config = dict(
    dataset='photos of plants and fungi (iNaturalist)',
    train_examples=90422,
    translate=0.12,
    loss='softmax',
    encoder_arch='resnet',
    encoder_avg_pool_shortcut=True,
    text_encoder_width=128,
    text_encoder_layers=6,
    text_encoder_activation='squared_relu',
    text_encoder_bias='all',
    residual_init='none',
    beta2=0.999,
    shampoo_beta=0.999,
    adamw_lr_other_params=0.0014,
)
Rows from block 3 of the text encoder, named by matrix and row number. Rows with one number belong to one attention dimension. Each number is 200 + 40 x the weight over the matrix's rms, rounded and kept within 0 to 999. All counts start at 0.
# q: attention query (text_encoder.blocks.3.attn.q.weight, 128x128), inputs 0-127
# k: attention key (text_encoder.blocks.3.attn.k.weight, 128x128), inputs 0-127
q.51,209,178,216,188,173,177,246,151,196,198,217,235,229,191,188,165,210,179,144,218,218,207,228,180,186,239,244,197,164,228,156,189,203,175,226,162,246,193,204,171,139,231,156,211,187,179,226,216,273,211,177,215,212,210,278,226,196,272,167,177,231,182,203,263,195,132,177,211,209,175,210,231,253,169,234,181,246,177,131,209,226,161,209,195,145,216,154,233,235,137,226,142,229,194,262,178,196,185,198,165,282,167,249,261,169,201,130,180,171,194,204,277,226,222,146,156,191,123,213,149,252,220,190,204,194,156,166,177
q.52,228,169,161,202,213,177,132,184,216,248,134,287,301,177,233,188,200,152,203,152,238,183,179,142,200,215,167,233,261,175,174,203,217,256,112,208,174,157,236,199,119,153,153,236,261,233,230,170,259,225,226,220,185,170,308,265,236,164,120,244,134,213,255,219,247,187,210,231,260,206,198,179,304,229,197,193,203,111,271,236,225,155,108,184,163,235,143,171,239,309,166,187,63,197,182,148,169,226,142,204,133,240,226,238,177,199,168,143,122,171,140,269,205,192,174,154,198,208,216,207,283,262,184,230,207,217,161,196
q.53,190,245,222,170,209,202,233,134,236,168,207,260,176,168,201,222,236,271,181,235,234,236,161,169,214,150,214,297,123,193,222,252,121,199,170,145,233,172,197,220,221,303,160,302,226,186,178,229,204,251,190,204,224,243,241,192,303,229,193,238,171,228,229,245,181,250,142,265,262,191,229,187,229,293,212,214,201,230,174,203,254,211,244,227,169,140,176,168,169,191,189,163,216,184,174,217,224,232,227,240,225,161,203,282,189,206,252,137,140,263,242,222,254,190,171,314,271,113,221,167,263,263,190,178,238,200,158,197
q.54,238,118,238,246,170,149,151,161,257,203,131,184,246,149,141,228,146,132,121,241,227,212,169,222,267,229,187,105,230,282,126,157,223,182,152,233,239,210,155,236,168,324,205,171,132,209,237,259,205,149,275,141,195,256,116,159,80,206,139,256,197,280,228,137,215,116,212,220,200,155,173,198,149,199,166,242,162,245,173,223,174,191,271,216,259,259,212,223,212,227,196,242,213,187,314,126,196,140,166,242,201,199,196,226,192,211,190,212,153,209,155,167,198,186,260,161,195,163,229,175,251,165,227,166,195,183,272,285
q.55,168,275,223,252,174,165,212,190,130,241,187,152,191,212,225,101,186,257,258,143,208,267,187,177,210,153,231,140,167,171,291,174,159,168,213,254,201,230,180,199,223,188,225,235,199,195,175,158,179,208,131,206,250,234,157,209,232,129,304,156,244,81,257,163,171,179,283,191,172,236,291,190,238,188,211,165,160,142,190,153,207,199,142,152,164,160,142,207,237,158,285,172,205,273,203,191,197,168,183,206,270,136,188,215,246,128,233,251,192,165,185,135,269,196,118,191,232,220,114,196,151,173,177,208,168,277,196,88
q.56,281,229,279,187,167,213,221,242,143,223,260,172,205,212,198,266,193,203,269,241,221,152,199,214,286,176,167,227,188,213,276,203,160,162,181,210,133,310,246,217,255,200,102,204,209,200,198,196,214,165,166,228,200,190,189,217,218,206,192,205,160,172,131,289,49,275,222,206,184,190,182,162,157,198,152,224,188,216,207,151,257,174,282,130,202,204,248,216,213,205,229,215,236,231,209,204,197,167,222,260,150,161,149,239,181,292,186,236,196,226,219,170,225,203,174,296,172,208,177,305,177,145,257,222,223,231,192,275
q.57,142,234,193,264,214,178,216,190,160,147,196,212,253,186,194,199,175,247,237,248,170,214,221,264,177,249,158,239,213,184,256,182,149,173,157,156,243,206,225,146,209,204,261,168,121,121,183,219,133,183,243,200,221,271,196,251,222,208,227,185,153,281,236,158,171,211,177,266,174,229,267,205,226,261,205,243,223,215,221,219,237,180,228,151,307,199,183,127,196,180,154,113,181,286,187,122,129,209,217,123,253,157,116,225,177,136,201,169,157,192,242,239,241,182,175,173,245,139,188,143,281,248,231,164,253,258,137,148
q.58,219,133,154,189,153,213,104,186,193,199,161,170,197,174,211,238,165,239,198,181,173,214,179,198,208,137,134,117,236,183,157,167,246,218,193,183,167,244,174,188,266,210,259,200,124,224,292,185,147,211,180,163,177,190,195,86,209,128,222,204,263,134,221,107,173,139,249,239,168,201,235,244,189,195,146,180,164,239,98,207,122,249,225,207,207,242,255,237,160,235,191,277,179,164,252,155,219,157,188,202,165,249,156,145,166,176,204,157,171,217,218,183,231,219,252,163,195,191,169,203,169,176,253,193,211,211,211,254
q.59,225,158,146,169,182,168,244,162,224,127,188,226,215,188,185,202,194,143,132,250,276,268,234,181,177,179,228,172,128,240,160,173,161,210,208,188,206,205,137,236,238,159,201,172,175,251,152,249,291,196,189,208,286,199,194,158,211,173,176,228,214,227,169,179,267,213,218,152,199,175,169,177,236,241,190,202,116,161,187,225,148,145,249,283,166,172,217,201,228,133,130,222,212,127,243,132,216,172,215,168,182,111,256,160,168,174,135,150,170,229,150,217,142,265,196,137,220,171,188,173,183,227,201,222,163,144,222,284
q.60,175,225,232,165,282,246,225,213,276,179,179,234,164,220,225,185,204,149,261,195,171,205,183,176,238,206,126,232,160,264,205,181,133,279,231,144,168,222,261,124,164,230,178,243,218,165,159,234,287,216,180,237,257,189,211,289,246,139,167,179,170,165,205,179,180,236,256,204,171,283,172,166,154,262,239,229,238,228,224,229,212,191,217,222,175,203,251,155,248,202,143,247,133,212,203,275,304,232,247,257,206,229,158,218,227,206,209,209,156,215,228,260,228,112,229,235,192,233,216,274,234,214,208,154,139,149,147,204
q.61,200,163,220,204,216,206,242,229,220,271,185,99,233,179,242,261,207,246,210,260,161,235,112,114,178,201,151,242,232,207,189,200,291,262,166,254,135,236,169,223,163,177,241,168,160,229,212,202,207,199,202,157,222,152,173,186,236,154,166,188,228,175,193,239,146,224,268,226,173,229,220,124,200,231,132,241,150,229,164,220,158,175,217,237,172,210,197,221,242,212,210,243,157,175,250,224,200,184,193,165,128,193,165,169,269,194,267,215,200,201,167,91,219,188,248,226,213,325,138,222,109,125,235,172,236,240,214,266
q.62,208,244,241,264,217,230,175,170,244,195,197,208,200,182,231,136,194,209,192,206,143,180,273,251,230,156,284,209,213,130,220,179,171,179,225,151,197,193,224,188,294,102,267,175,229,242,228,202,148,144,213,233,151,230,205,243,272,240,209,205,243,152,117,182,242,158,138,148,222,209,199,224,243,216,155,239,200,206,191,188,154,220,258,267,265,252,147,156,197,193,225,240,300,151,203,202,138,154,216,257,212,214,188,74,166,208,186,167,256,133,239,163,190,156,101,228,202,176,199,187,217,198,190,196,187,179,201,201
k.51,240,137,222,156,235,184,198,217,162,153,164,244,138,205,151,172,222,203,189,196,161,179,225,142,225,252,221,164,185,195,243,212,163,219,229,160,213,194,201,153,134,196,220,228,161,174,246,197,176,100,156,231,181,138,244,167,251,164,209,236,183,223,176,196,193,230,165,216,162,141,239,208,162,162,192,192,231,173,222,223,194,207,241,182,217,171,170,219,272,148,274,232,141,180,171,157,190,222,166,141,203,170,264,179,195,241,191,205,230,151,175,196,187,234,272,212,233,199,200,159,200,227,285,246,232,250,230,173
k.52,240,170,280,294,156,330,227,164,186,119,174,231,117,190,207,267,143,225,262,219,227,200,180,202,335,154,150,135,235,199,90,178,163,163,210,99,232,219,126,223,187,167,173,258,140,155,246,209,170,238,156,201,122,181,208,210,185,187,190,200,210,234,194,244,226,253,251,212,151,214,112,253,276,196,235,149,203,228,223,111,271,253,236,143,200,243,189,152,162,201,233,235,249,190,179,275,81,169,162,128,225,169,153,199,213,242,201,198,99,94,183,176,150,151,176,250,119,171,219,198,201,251,252,117,184,221,213,216
k.53,242,178,182,197,293,238,177,234,75,171,251,202,249,199,143,187,280,207,266,252,200,187,241,195,235,209,261,213,199,187,176,181,205,222,189,188,255,225,159,235,183,187,152,140,160,207,132,176,201,183,239,201,219,122,253,178,199,205,162,240,185,122,112,77,228,169,276,180,137,148,209,202,163,246,224,287,153,253,212,213,224,233,139,134,207,177,159,219,232,276,135,196,271,238,210,193,236,196,126,253,145,155,160,194,171,236,162,224,134,180,214,149,184,228,185,203,223,229,192,197,187,161,307,173,197,246,208,240
k.54,197,231,195,165,203,155,152,218,288,225,129,242,169,209,209,115,177,193,239,82,193,248,227,139,158,218,220,278,223,205,212,192,180,211,231,215,207,179,249,165,145,244,152,167,201,305,159,192,282,228,157,194,151,206,217,171,186,197,224,263,207,161,228,226,161,227,181,177,203,205,169,235,100,183,257,148,240,138,169,180,155,104,175,205,154,151,182,245,184,175,162,130,163,183,146,180,212,199,207,233,170,225,159,263,148,164,229,244,206,185,230,192,216,182,186,114,237,171,127,216,215,189,163,153,229,200,212,152
k.55,211,246,209,213,259,177,246,211,225,194,211,239,204,216,211,191,183,223,126,232,242,191,162,211,208,121,117,216,248,224,193,160,237,161,224,133,190,216,181,218,271,191,239,218,251,185,230,253,176,198,218,257,238,192,223,202,267,143,212,137,162,184,226,191,199,198,134,266,229,155,249,203,251,248,210,233,194,166,220,243,203,196,174,260,230,161,236,109,204,167,176,281,204,203,184,107,327,214,238,136,202,206,241,134,217,234,227,143,200,235,215,227,154,153,196,304,173,180,203,154,228,243,191,225,143,152,270,204
k.56,191,179,221,200,276,176,175,132,211,215,210,222,198,149,299,176,189,195,241,190,193,286,236,174,200,266,287,176,241,226,190,237,232,266,233,203,172,195,158,244,266,211,140,293,260,242,77,181,224,239,210,241,168,177,250,180,163,181,155,132,250,181,235,139,248,142,176,236,207,175,207,207,253,194,151,307,178,266,204,300,173,230,190,234,143,228,83,274,154,213,261,256,236,122,226,184,259,169,157,234,204,268,132,229,200,150,319,189,181,170,209,177,260,236,264,131,216,272,187,209,179,208,169,242,171,245,165,159
k.57,179,225,249,180,188,298,226,139,218,218,196,234,154,194,234,178,222,191,213,235,257,128,222,182,270,190,194,195,211,171,233,117,191,166,219,115,202,223,192,197,127,234,202,214,218,200,222,183,173,245,88,214,249,184,245,189,164,155,181,156,236,185,144,219,247,254,211,201,211,157,190,155,245,214,223,157,193,187,204,209,180,172,198,244,146,186,167,152,242,160,156,262,177,234,173,215,266,176,149,184,208,145,229,141,230,198,195,164,195,201,132,205,152,238,157,154,235,227,226,185,211,225,222,247,183,239,207,226
k.58,237,240,181,247,175,186,215,206,257,264,153,262,168,242,261,214,195,243,232,147,204,215,192,208,167,229,182,261,200,146,176,204,260,169,175,213,207,181,190,222,193,156,199,216,179,197,166,187,208,190,226,121,173,244,167,249,147,161,175,210,147,249,240,129,159,226,169,165,220,201,177,194,246,300,248,233,228,167,175,206,251,180,199,172,194,146,237,149,166,179,108,176,122,245,210,203,206,204,187,210,152,224,173,211,196,216,195,225,190,199,205,159,224,144,155,194,258,146,155,156,186,228,128,155,179,198,246,194
k.59,250,159,149,197,245,208,227,231,161,250,106,170,226,238,155,131,197,254,231,191,129,124,234,153,179,290,225,206,141,272,169,242,184,215,223,192,229,195,258,141,201,187,239,187,177,254,252,248,232,212,172,222,196,150,199,181,237,155,267,176,166,135,224,201,155,218,163,163,198,250,246,135,169,243,232,213,222,146,255,173,268,162,164,164,198,222,237,217,194,170,204,142,197,279,220,226,191,272,212,179,218,192,155,197,147,209,186,280,237,247,220,136,164,216,228,222,237,181,175,247,206,185,241,167,270,139,124,133
k.60,211,136,224,196,194,190,139,210,191,198,179,182,210,166,233,213,216,205,265,274,195,224,194,256,196,182,187,155,179,127,204,201,225,194,178,199,276,212,126,306,226,158,239,160,226,183,159,242,177,250,216,215,253,192,161,200,155,252,153,198,277,198,192,235,204,227,248,130,147,188,213,184,226,207,218,235,263,236,256,252,250,223,168,154,152,247,219,130,192,183,180,203,205,205,239,236,152,153,138,246,130,159,170,204,208,161,160,236,228,235,208,209,164,218,179,190,191,223,172,227,218,124,235,237,182,148,244,179
k.61,171,204,195,277,233,173,223,188,182,165,136,200,276,223,208,216,198,193,157,138,252,216,239,246,156,164,176,213,279,172,173,222,255,195,239,189,240,188,174,168,239,163,208,236,228,293,221,262,203,210,144,104,211,204,113,268,119,238,241,191,131,204,294,184,187,213,203,190,249,261,158,190,295,224,226,274,241,221,197,189,191,151,236,209,163,209,262,88,142,234,215,175,179,203,203,259,163,231,228,195,194,268,141,184,162,191,151,201,161,200,253,185,221,101,163,228,239,135,135,229,146,197,105,129,155,165,211,220
k.62,236,293,223,197,286,135,240,182,195,262,257,170,252,175,193,203,160,204,222,201,248,186,224,216,94,205,197,186,189,254,219,272,192,211,134,244,100,153,177,221,168,254,146,173,125,164,228,221,175,146,263,152,203,211,187,204,223,180,203,222,281,296,191,182,115,242,161,167,178,192,235,211,127,217,179,214,94,209,205,238,193,251,223,187,181,180,214,261,190,244,242,165,191,181,166,125,273,291,205,199,185,233,153,220,133,199,231,241,221,287,89,229,225,232,262,219,250,205,251,201,176,221,160,198,152,167,130,212