Rows from block 2 of the image encoder of a small contrastive image-text model, named by matrix and row number. Rows with one number belong to one channel. Each number is 128 + 32 x the weight over its row's rms, rounded and kept within 0 to 255. All counts start at 0. Numbers have three digits each.
After each channel's rows are labels from the 100 images, of 14976, where the channel reaches its highest value: "responds to" is what is common among them. Only what is clearly more common there than usual is listed. The data: photos of plants and fungi (iNaturalist). In brackets: how many of the 100.
# convs0: first 3x3 conv (encoder.blocks.2.convs.0.weight, 96x96x3x3, each kernel summed), inputs 0-95
# convs1: second 3x3 conv (encoder.blocks.2.convs.1.weight, 96x96x3x3, transposed, each kernel summed), outputs 0-95

convs0.40:111157143040127105141158103096117138150082058115090198102139140111131164171146136156143104165196138122088117118120175123121110128126099088171111131116056111131101115181089096128094139129171106074153098116134117151161116138123113096094134178163079159069125083078115120194139102118189109097
convs1.40:121154141118153099136093135072130150187144032166110127123093156110167137230149095123121124123165142119107064059152117102115149110129145120171073151074052178123111127099096098165159175150092192120122126126166135143185149101116123101141105145108171091101160116089146133125134133141126117154
responds to: order Asterales (39); family: Asteraceae (39)

convs0.65:122173100104151166114120183093130146119138149102122167153121112140126035110101074129139175161111125086117090176136153081078131137147111095112069108149098113118178100105124098132211101116071134085133101106164162026093095143141131161122120121095128085172136079144145133127064132147159112117
convs1.65:099143081120113191146176132109126141083097194099121156102163126115149189074129056107193181123072075079153152106099136126164115131177149112160160094116132117127125127113111174158147145095098095151130183141080108096122093126144128115106138166114147158137095098133184062147135058117120178146
responds to: order Asterales (27)

convs0.90:116089122098115129102087145136048113117139110101194179135170136134097091178142174116080161137093107093132143082177127133079102176088130100093114109204084147124132109137125158151135169152084169109128091128133157079085071089159147127147107147103059117139111108163118188143118105172105180099
convs1.90:166069152124141140155158152114135132143139120147156145171081076087125084059098110111094141079066120119150188127044112165185127143106139115080152060153154145153192092112126199115103139138114084141148106091124140099119071110160080075139162121120163154152139096134167163138128108159134143101
responds to: order Asterales (32); family: Asteraceae (32)

convs0.15:095187103198123186200092185141097121115136124132152191094064129104157121170147147135120199108150083150109130129114113093101118130120077140169188108093139145104124120113163165122146153090097070148108144133111156085143086103151117159166070089113117061151127168116105115099115128139112191149
convs1.15:106153137186084144135123106177072173047137109147113082124157145115154154145093083088126179121126109140126076206139065131150152141126097108145168103131154106119100116118080146163134128134115088150105139170082130093115081168120112209217135087150136101126159070135108117120159167100109137111
responds to: order Asterales (27)

convs0.0:192160089058169148154131173103128125115117087123186136147101166130149113080124167115120118138138120130100112100132131151162145114054044110121090107083114102088125065138146096088117175094150128111128111163086129126163121111111098148127122155151124107131154134088100118071172204203154089183
convs1.0:143080158112158145167153118096099142083119120073154092125115156104126100098133135121125116160092138154122084140161158137180119125165065145125102150078130148118123143120107164101084158116165124188144220146100116075135156085063083110144142147177119095159158144145149111174137198133112025102
responds to: order Asterales (45); family: Asteraceae (45)

convs0.3:133095135127165146167110129152128157130094098064127121149139091142091171109119195190105175136057116090194100094122198135069138146099133117112093166167106142154099094113094163137120158153133087137044120077171088159130118116169143084139149120135151160101131110086158129185160104116106077124
convs1.3:136172210145140117111120090123093149139135158092170160154096137141064108115169131098123132109140179146176118121092194133107080160106158103080187134139208120143158129094098160144140152138190163108088080124093139144141136075095074116157126161127113147111163171084129167092090164115172157090
responds to: order Asterales (52); family: Asteraceae (52)

convs0.9:150136114114148160105140071126113097142173160144155160139155141130136184162140180117087149195159092174121093133112121103118047137108117084128125115133134070123109076120163109134159153146122083078135107097125112079157126088152127082119162092086136171169055151158145089167107114063172119053
convs1.9:129120123152144142120124169146139159132129180116160151127089128139135146183144085149132129154170080098158059151173098067159148135137135100126184112175184114118109135148175163144157168154074148200132164152139171136091131116140112107141111059123152137137105078033133123140177044120158148155
responds to: order Lamiales (32)

convs0.69:056053145078072125108162094114119152171100108163073131146132109133088139150161102086134183103159128099073139105094141145070145132162109161101126129122155082120099106130161184092102197138099086171114168127118139153108097129107169109119087109081164182148157182116183114120152129179131154147
convs1.69:111100089136151089094117086177140128159109093145161090090137152106188111129136098139179104119119165139076122140152115101112083096083108086059125096143139113088138143139139091115120119144172133146154107095132125090117035108148186211144178193142100151140188198130082122109168120151119108125
responds to: order Lamiales (32)

convs0.91:155119134063155139095160115055100116178119059204098160075141139057141164165193116151138121126106123133115100190154068108129129143125148140162118153116098150154105132142088096102155104078218140100142093112154154133123121162118129180101132146121125154118098142117151139145158153129209107092
convs1.91:143151171106156118103117147177183181182227126126076078192138103124072096168177102153165120095169148163138125105107072164107148098084103079146151164102124165097121138140135091166149141136192151066140124142160151154157088131144133129148122138127113084112084137140121146124120168191119112104
responds to: order Fabales (27); family: Fabaceae (27); order: Lamiales (25)

convs0.59:097137104152088154119166083167094112129172194103136117158066141097127136131089144131125097154145133139101120147147173108184174117051123160107117119155088170111093109106151092062090165145125059144104155148153050126166121058103124121166121131143127148173167176086140108120146090064111105121
convs1.59:064088130110195073120149126136081091097127106091145090167090164096099068086151150122150162104186087103110095142152102100173110144133167125103128174181119074119108084131112117126126161096216112164123135090123110076138177085111099132111073142107136113129096146090071128152121127124094128185
responds to: order Asterales (30); family: Asteraceae (30)

convs0.87:097023160110144091163136112164091128083180137164102148087164108139098083187157121096122168168103071115074147126154127087145085146151060151121115130163123096096128109150103117129163132139058146119146103159074113163171088104136159171117142123110109107191099142157174115137145146152170090121
convs1.87:139097146176131129154136113167111136097118163169137128081177130122161053088124070131093178084097102068079102169149149149095097088168110125102114093168167108083107104155157076068129121124164165151168099168085112066123112119131127189116117160137143165190089099092132093135127121095119172118
responds to: order Lamiales (30)

convs0.72:050121093111130156137108100107091128121165043169141130126117137094115152155164107126099119062132180107135179135069130103163150091125156165178079085132077121196160114136121166139168111128129097138127083075125187087121122088053132116138140137088104107120135115174118179126123173070129118109
convs1.72:116123111163079187137170231113206103144116139064098142081100130087137114103187052148154142110117109144097104127092136178129125143145143109197142164106135144118142117151183124165097145127131144114149053148136132161092141118103132124147206148104149111118072111152151111158126155117157156168
responds to: order Fabales (25); family: Fabaceae (25)

convs0.17:127145118071149124086146116048107080117119160071126141147132147121104150147118081089145094189174091091138081175087166144090128164112109157154129109132112125070132145159166152098135126089169180149072133124133137106178132000138106142144127110113124127115132088070143164117129127134153177135
convs1.17:140068136121175089088108125079104069164116069103093100147186137120148079131141136131143145166160111145100142102049134088173116111105110072135062122088125156104162119144105146124130182179173144095090166156131101103166123125132140128158089172154132162156153081217170150157145121133117139090
responds to: order Asterales (36); family: Asteraceae (36); order: Lamiales (26)

convs0.73:164149133155092178111135170118102138120120179115185157154109162114148106194131167180125131094120087146135146168099154096110080142125144186109173100140181088147163117154090128148149135101078117151147107138134179037127098153106109112123113126150139021101110119156141111141117114084115216145
convs1.73:152145114188144141109091160098068146114166128178139159123122124103197129130157110121147140066132093140105127193120076144133119129136174129134172096123141144132082116089138124213140107155158094090126122195134159141098083114056091177126114113128096115085149133224124077155127158108117152080
responds to: order Asterales (49); family: Asteraceae (48)

convs0.83:094137125107085139130143140151166133175080148064127135091095141124106115169142156086060125114160138120073114156131151102065135108145094090153135151106092112088163138182095125081146112148174191110124207098129091101131115163129177110168138104162140133139092147159065093127118034164137109087
convs1.83:118128113160141130077082123134137140135089079114071108148148115066185172128114114052031114147143115098130094071071141102104143098137088096121161169168065103107138130195130124102114115136134155137083120080125124118124126171191148137130131132080114106084090151144085139113126047148130145119
responds to: order Lamiales (35)

convs0.41:127135142137144148066111151047114148191125138109117204140052112107078174097151153093110103097139147124112133147130149139145145130113077130148162129173122089089170122086133174102096197139155129174100178113135167133114108085087158115152111188161136104166110199101137115080132133069111101149
convs1.41:148111118123166114142109128139141102089128129096158116191155132061196073089114115076114169071093122134172101141154113121083117157108117155108089090122121157099137133130075211083111106153138130157104154107156106106142083127106064113127129229125098143086154119084090054125154126103118152135
responds to: order Lamiales (29)

convs0.89:167136074098135110155194137122141114117082112119188123131105092112090120150134131172108073121054161116194129111169122105136157065073112113114169206074154117107159101215120119128142186145108115132138094124116104105104113154114185118104135156126126083109117098133070105169138191145154112111
convs1.89:091119130149163114118179108093075159131141172075150092135120123129088135099179149124048097125109107124167108151070107122136107153109144119084183190127173126146147148094146117134128176083177127130144195201131169152116153160188157072136146134101120114081130079107100167083146187107110110148
responds to: order Asterales (28); family: Asteraceae (27)

convs0.58:117112100106064156199159148134131078138098088142152139158148122108113133134121109154135166128094079127160112136097115129222094125150099142109091163094108150096136131169116053172106184124135107133096122126115096109168165154176167200085150085085173131137092127188089076131138166099178141114
convs1.58:139144121104129139146160155127064089116083098140118172203094141155093153199139108147139138088164120125158147149078098130138148152115118165144071136094133166113131109168168062201143191156189138123132131187139139094137186088152148202116117142125106098131063094139100117107118159119108100169
responds to: order Asterales (30); family: Asteraceae (29)

convs0.86:153145098096084207098208143114139084162140118088202103164113124107106135151143159185067152181122088134130089131135129120131083156116099105108115178114095116101135101188183167161142091123170146083113128144128125114102133149131166104155125156136214186139115149090105141139075103142152084132
convs1.86:125111114131189096148129091098089158131113141093164140181115139145148181170176102174065112150177080106187104147102103069099119120142125104153037157194177066112134178113166135154119167144130173091143125132105169138106082138170129101141135143122156183159134101091116149132111097147145093097
responds to: order Fabales (25); family: Fabaceae (25)

convs0.61:098093093103184177138110074089111148165126141169125157134104100114107125110110046082154107107137066080134121111115074114106110125121144121148162175191122102150123124169117128130113093058153168096113111117121137137103149090161200131154171085118130116142183079115067171145092071095166169143
convs1.61:134167103148140156112151122080197133121122174105136119116169118171144027158128085158116152125064072141136170077081158120100160158115137160086182112138158183094118152092191090101156118092176167155116062149112142120137160111106128144133157170142103099168119121137169149124108127138127057136
responds to: order Lamiales (30)

convs0.16:147124143091100133164110162107105122137112020116100112119157153142131094194163113112106170112132128090114168080072166110092105094151110155124141174125132110171082100140105149111106167127121092112115133126101105113121085137129151116125154125092171021060183174140169176117163136147162148076
convs1.16:109123064120130180132176139110028164131126104090182127099136150094151092153140084088139153188105145122053136160177157131124110143151122151107082114171140092125126181084117169130168124101153156119139080080103119158099136092081178193170134185168146146147131153140121118133097150164143105113
responds to: order Lamiales (26)

convs0.24:111220134128139139251083070120114188105080107103170101119134131091137146173128144091140164099080159162088131098167168126172152114099093132152165138102104152141124114155097122138121155149159113115163135133152124109141148120131057199082128123141109100158146124122116077172137147089112140178
convs1.24:156187115187124111177105113139144083102142119127168130123156149112086134080058137123196167198189080122121111130146155121164143139137166123098152120091144135094100107103132143185110141114104105185120197127163107106100096111111068113104159085147117120168174141083156120099136217124101097145
responds to: order Asterales (48); family: Asteraceae (48)

convs0.14:147072053088166122161133138181126093130098156072129102076110077165084090109143105101149095123146113114165133108153131181107169106105112110163107146162082120099133124115175141080061127094118119147087133102077071168159141071086149119160148170100145133108125122121110154130188194162158169151
convs1.14:087136101088139163142117160154095107166133160121117092056135119137163108127172133150190107125131148128102176129111146110158075147107083160161131190133109157108133099101101138074085101106091099158099137171116091137183181118092170104123105157073116068185098183189125140047129123107113107098
responds to: order Asterales (29); family: Asteraceae (29)

convs0.1:093070113144149076126167148147128146195119157146128120079140122141117137166161142162151132062149120114118166157173102087175118138109110070186132171057158151162103082110095092163140138077127134123104099128089172135148167129172102129081096111133107067117072143067123146166122193167116124096
convs1.1:119118103144137132109092119173107143176083167056090073129083069071153111140091107136094140104138119148106093147111123106126146075140168105145089136127121165174135135094091146159085091113185120114088147163109087172085109103143140093157076102094135131043115106129120115072104178157074085090
responds to: order Asterales (30)

convs0.78:093180109111091178148125142145087155159128102071161146095091089153142116130146144149141188131127102123184179087084129105128111174171093067148128169084125093186138086142182132097132092061130103181166148096070172176158135084133102129127143143125127084117142120147130129138101083121166202123
convs1.78:129170147156107210107107074167158130093110148146134125163150175115153169126163141105158145153122151139149153148135090165149101166112155103094084127126143068200084157077171150145148114041151133139093069127142123131157117062094146182167164149149139155113132109071080130130122083178147159120
responds to: order Asterales (50); family: Asteraceae (49)

convs0.95:166142135113095125118103114127154117104106109113144083116146120133105089074120180126146137119090079131086086120089152119080103193180107111075119038153154072128107120114120121160178113097146151125111077102111160120100079061166066150099129097133157182064123136079191122160121115181125125134
convs1.95:129144154168072120165089094147135097120163130138132076118140167123055058097150156158145146121153150086128120170150120128133133078117151101152086131143157079092166089088099145145161126161122101096120104145119152116232222078111110154138090105121116202111149107069133100161157115116142126118
responds to: order Asterales (43); family: Asteraceae (42)