config.toml
text_encoder_width = 128
lr = 0.003
epochs = 7.4
Rows from block 7 of the image encoder of a small contrastive image-text model, named by matrix and row number. Rows with one number belong to one channel. Each number is 500 + 40 x the weight over its row's rms, rounded and kept within 0 to 999. All counts start at 0. Numbers have three digits each.
After each channel's rows are labels from the 100 images, of 14976, where the channel reaches its highest value: "responds to" is what is common among them; "place" is the part of the image that holds the peak. Only what is clearly more common there than usual is listed. The data: photos of plants and fungi (iNaturalist). In brackets: how many of the 100.
# convs0: first 3x3 conv (encoder.blocks.7.convs.0.weight, 144x144x3x3, each kernel summed), inputs 0-47
# convs1: second 3x3 conv (encoder.blocks.7.convs.1.weight, 144x144x3x3, transposed, each kernel summed), outputs 0-47

convs0.90:503551509477478507538489529514507521510522463531472513570489470497516479451491502523520528432562566483501504519465523492471490542489475625521510
convs1.90:508491448491495436514506523491420528513480516546510577567503437491556444460572482496509483573479502497472575440457551551502459504444488494478492
responds to: order Asterales (68); family: Asteraceae (68)
place: centre (49)

convs0.19:538444511383482487462500525470467517527589518497413457557511536447425595511494490476518482479555376501474508571415487491513498521496490489506489
convs1.19:493441483495511489490504475401492603480604518476512502445512510453524522522495452506540510465465398515531482478479534515487510553550495468497507
responds to: order Asterales (41); family: Asteraceae (41)
place: centre (39)

convs0.84:469477563500522483489584472511515470458497423448489478548549423484490500468502490485459518521561433458538537494509545519418526537505453493551524
convs1.84:536508495481465564552550527470473522540525495473571461484535487430532442520496553495498542485545474484453500547508488512494459540489480489431508
responds to: order Lamiales (40); family: Plantaginaceae (29); text has "speedwell" (26); text has "veronica" (26)
place: centre (54)

convs0.22:482489507389536423559477483464502449470464503478482497568463554539503503531473482509521482511510500499469504435508461491513493493544578467517474
convs1.22:463464544548480479500497493564480513497479489508561424575473506559509498599534491503459509498523447519483450426524570540491467504503465525556561
responds to: order Lamiales (27)
place: centre (37)

convs0.7:467444496494522477500463547498475546531476452520574458526485523507513424536469459511543561510494473449512457537496502520529462503564547597442462
convs1.7:525491509519491474522494489543518510534559527501593537489443473464508498533527448532474453519492553506528547504536486489435515477581507569472531
responds to: order Asterales (33); family: Asteraceae (33)
place: centre (47)

convs0.39:551458501480492548537479518486543484561487507469520581512525431508486483500485495549475517438466477475519497502554422525497497602419555533507517
convs1.39:497449501504578575572458498470499494530461504514538520549489496505495564492532472526556514456503475496534541507538498604483538477474501518477462
responds to: order Asterales (38); family: Asteraceae (38)
place: centre (37)

convs0.128:461506493507597560441522550552497462528487392531555481560517530484498424543544570487480524509465466475459563571441441533454536539474463445510432
convs1.128:463535475542553523502506562466547530562516555580542514464470562421572473533505510491526532487498482485509508543512522448508546448531415540523515
responds to: order Lamiales (34); family: Plantaginaceae (25); text has "speedwell" (25); text has "veronica" (25)
place: centre (38)

convs0.28:523512487515517470488487547518561487597505444467457528458495510464507477473538500523480558508511475524469500508480508462500559474465473450511494
convs1.28:480503493523474538483446474630574507450514490524498476415495513523508506480479545478535531475471516517489459522497471485514454555481492516486494
responds to: order Lamiales (26)
place: centre (38)

convs0.18:497552517517452504483492535514481401476474498543559508520515547518485502469601548481528478501463529523445449465513510532423506500487479462472539
convs1.18:507493469549461477527507482490549487443453437497487478506383499495549477534558500542508487517517587493521568484470480485558528460466463459490452
responds to: order Asterales (27); family: Asteraceae (27)
place: centre (55)

convs0.106:529396499459535512501501498523454426493510529454445476503512598514525514505500505495527437468487391558559458492549432506424470455437553517496513
convs1.106:542452502503483537487475552501503466504510470486504472475509522482519521506503521437471535472544461526541414542475409531515502531502570508545535
responds to: order Lamiales (38); family: Plantaginaceae (35); text has "speedwell" (32); text has "veronica" (32)
place: centre (36)

convs0.77:542476523426412562524520533562544445514560508510489463508484503444517488517462514473464564498531446565496535451449460588486478550524563510513469
convs1.77:491546576454463597563460586572520551441532512460510428512484486536562510469496475500427568511502490532498514436520501484481481543512511465511482
responds to: order Asterales (52); family: Asteraceae (52)
place: centre (51)

convs0.88:606504480491442539522548456436477507498445517490530479555494496470500501543510448529514500497490451512461434528437500549571522531557490427534522
convs1.88:542461473469462489519475497455513514446516458476503543493545444509462505398453510473482569440462465518459428501477460493531494452520521452457496
responds to: order Asterales (28); family: Asteraceae (28)
place: centre (49)

convs0.120:509528465499439547507567447445430477480495463446512576520511507586456564408463481488552508573479518476477501523478515478493490461511503489623476
convs1.120:502475491561479460476575520468495492526457454531482511487556508597556522497421455532575601555423440509452518469490467467469494474533505529600453
responds to: order Asterales (28); family: Asteraceae (27)
place: centre (41)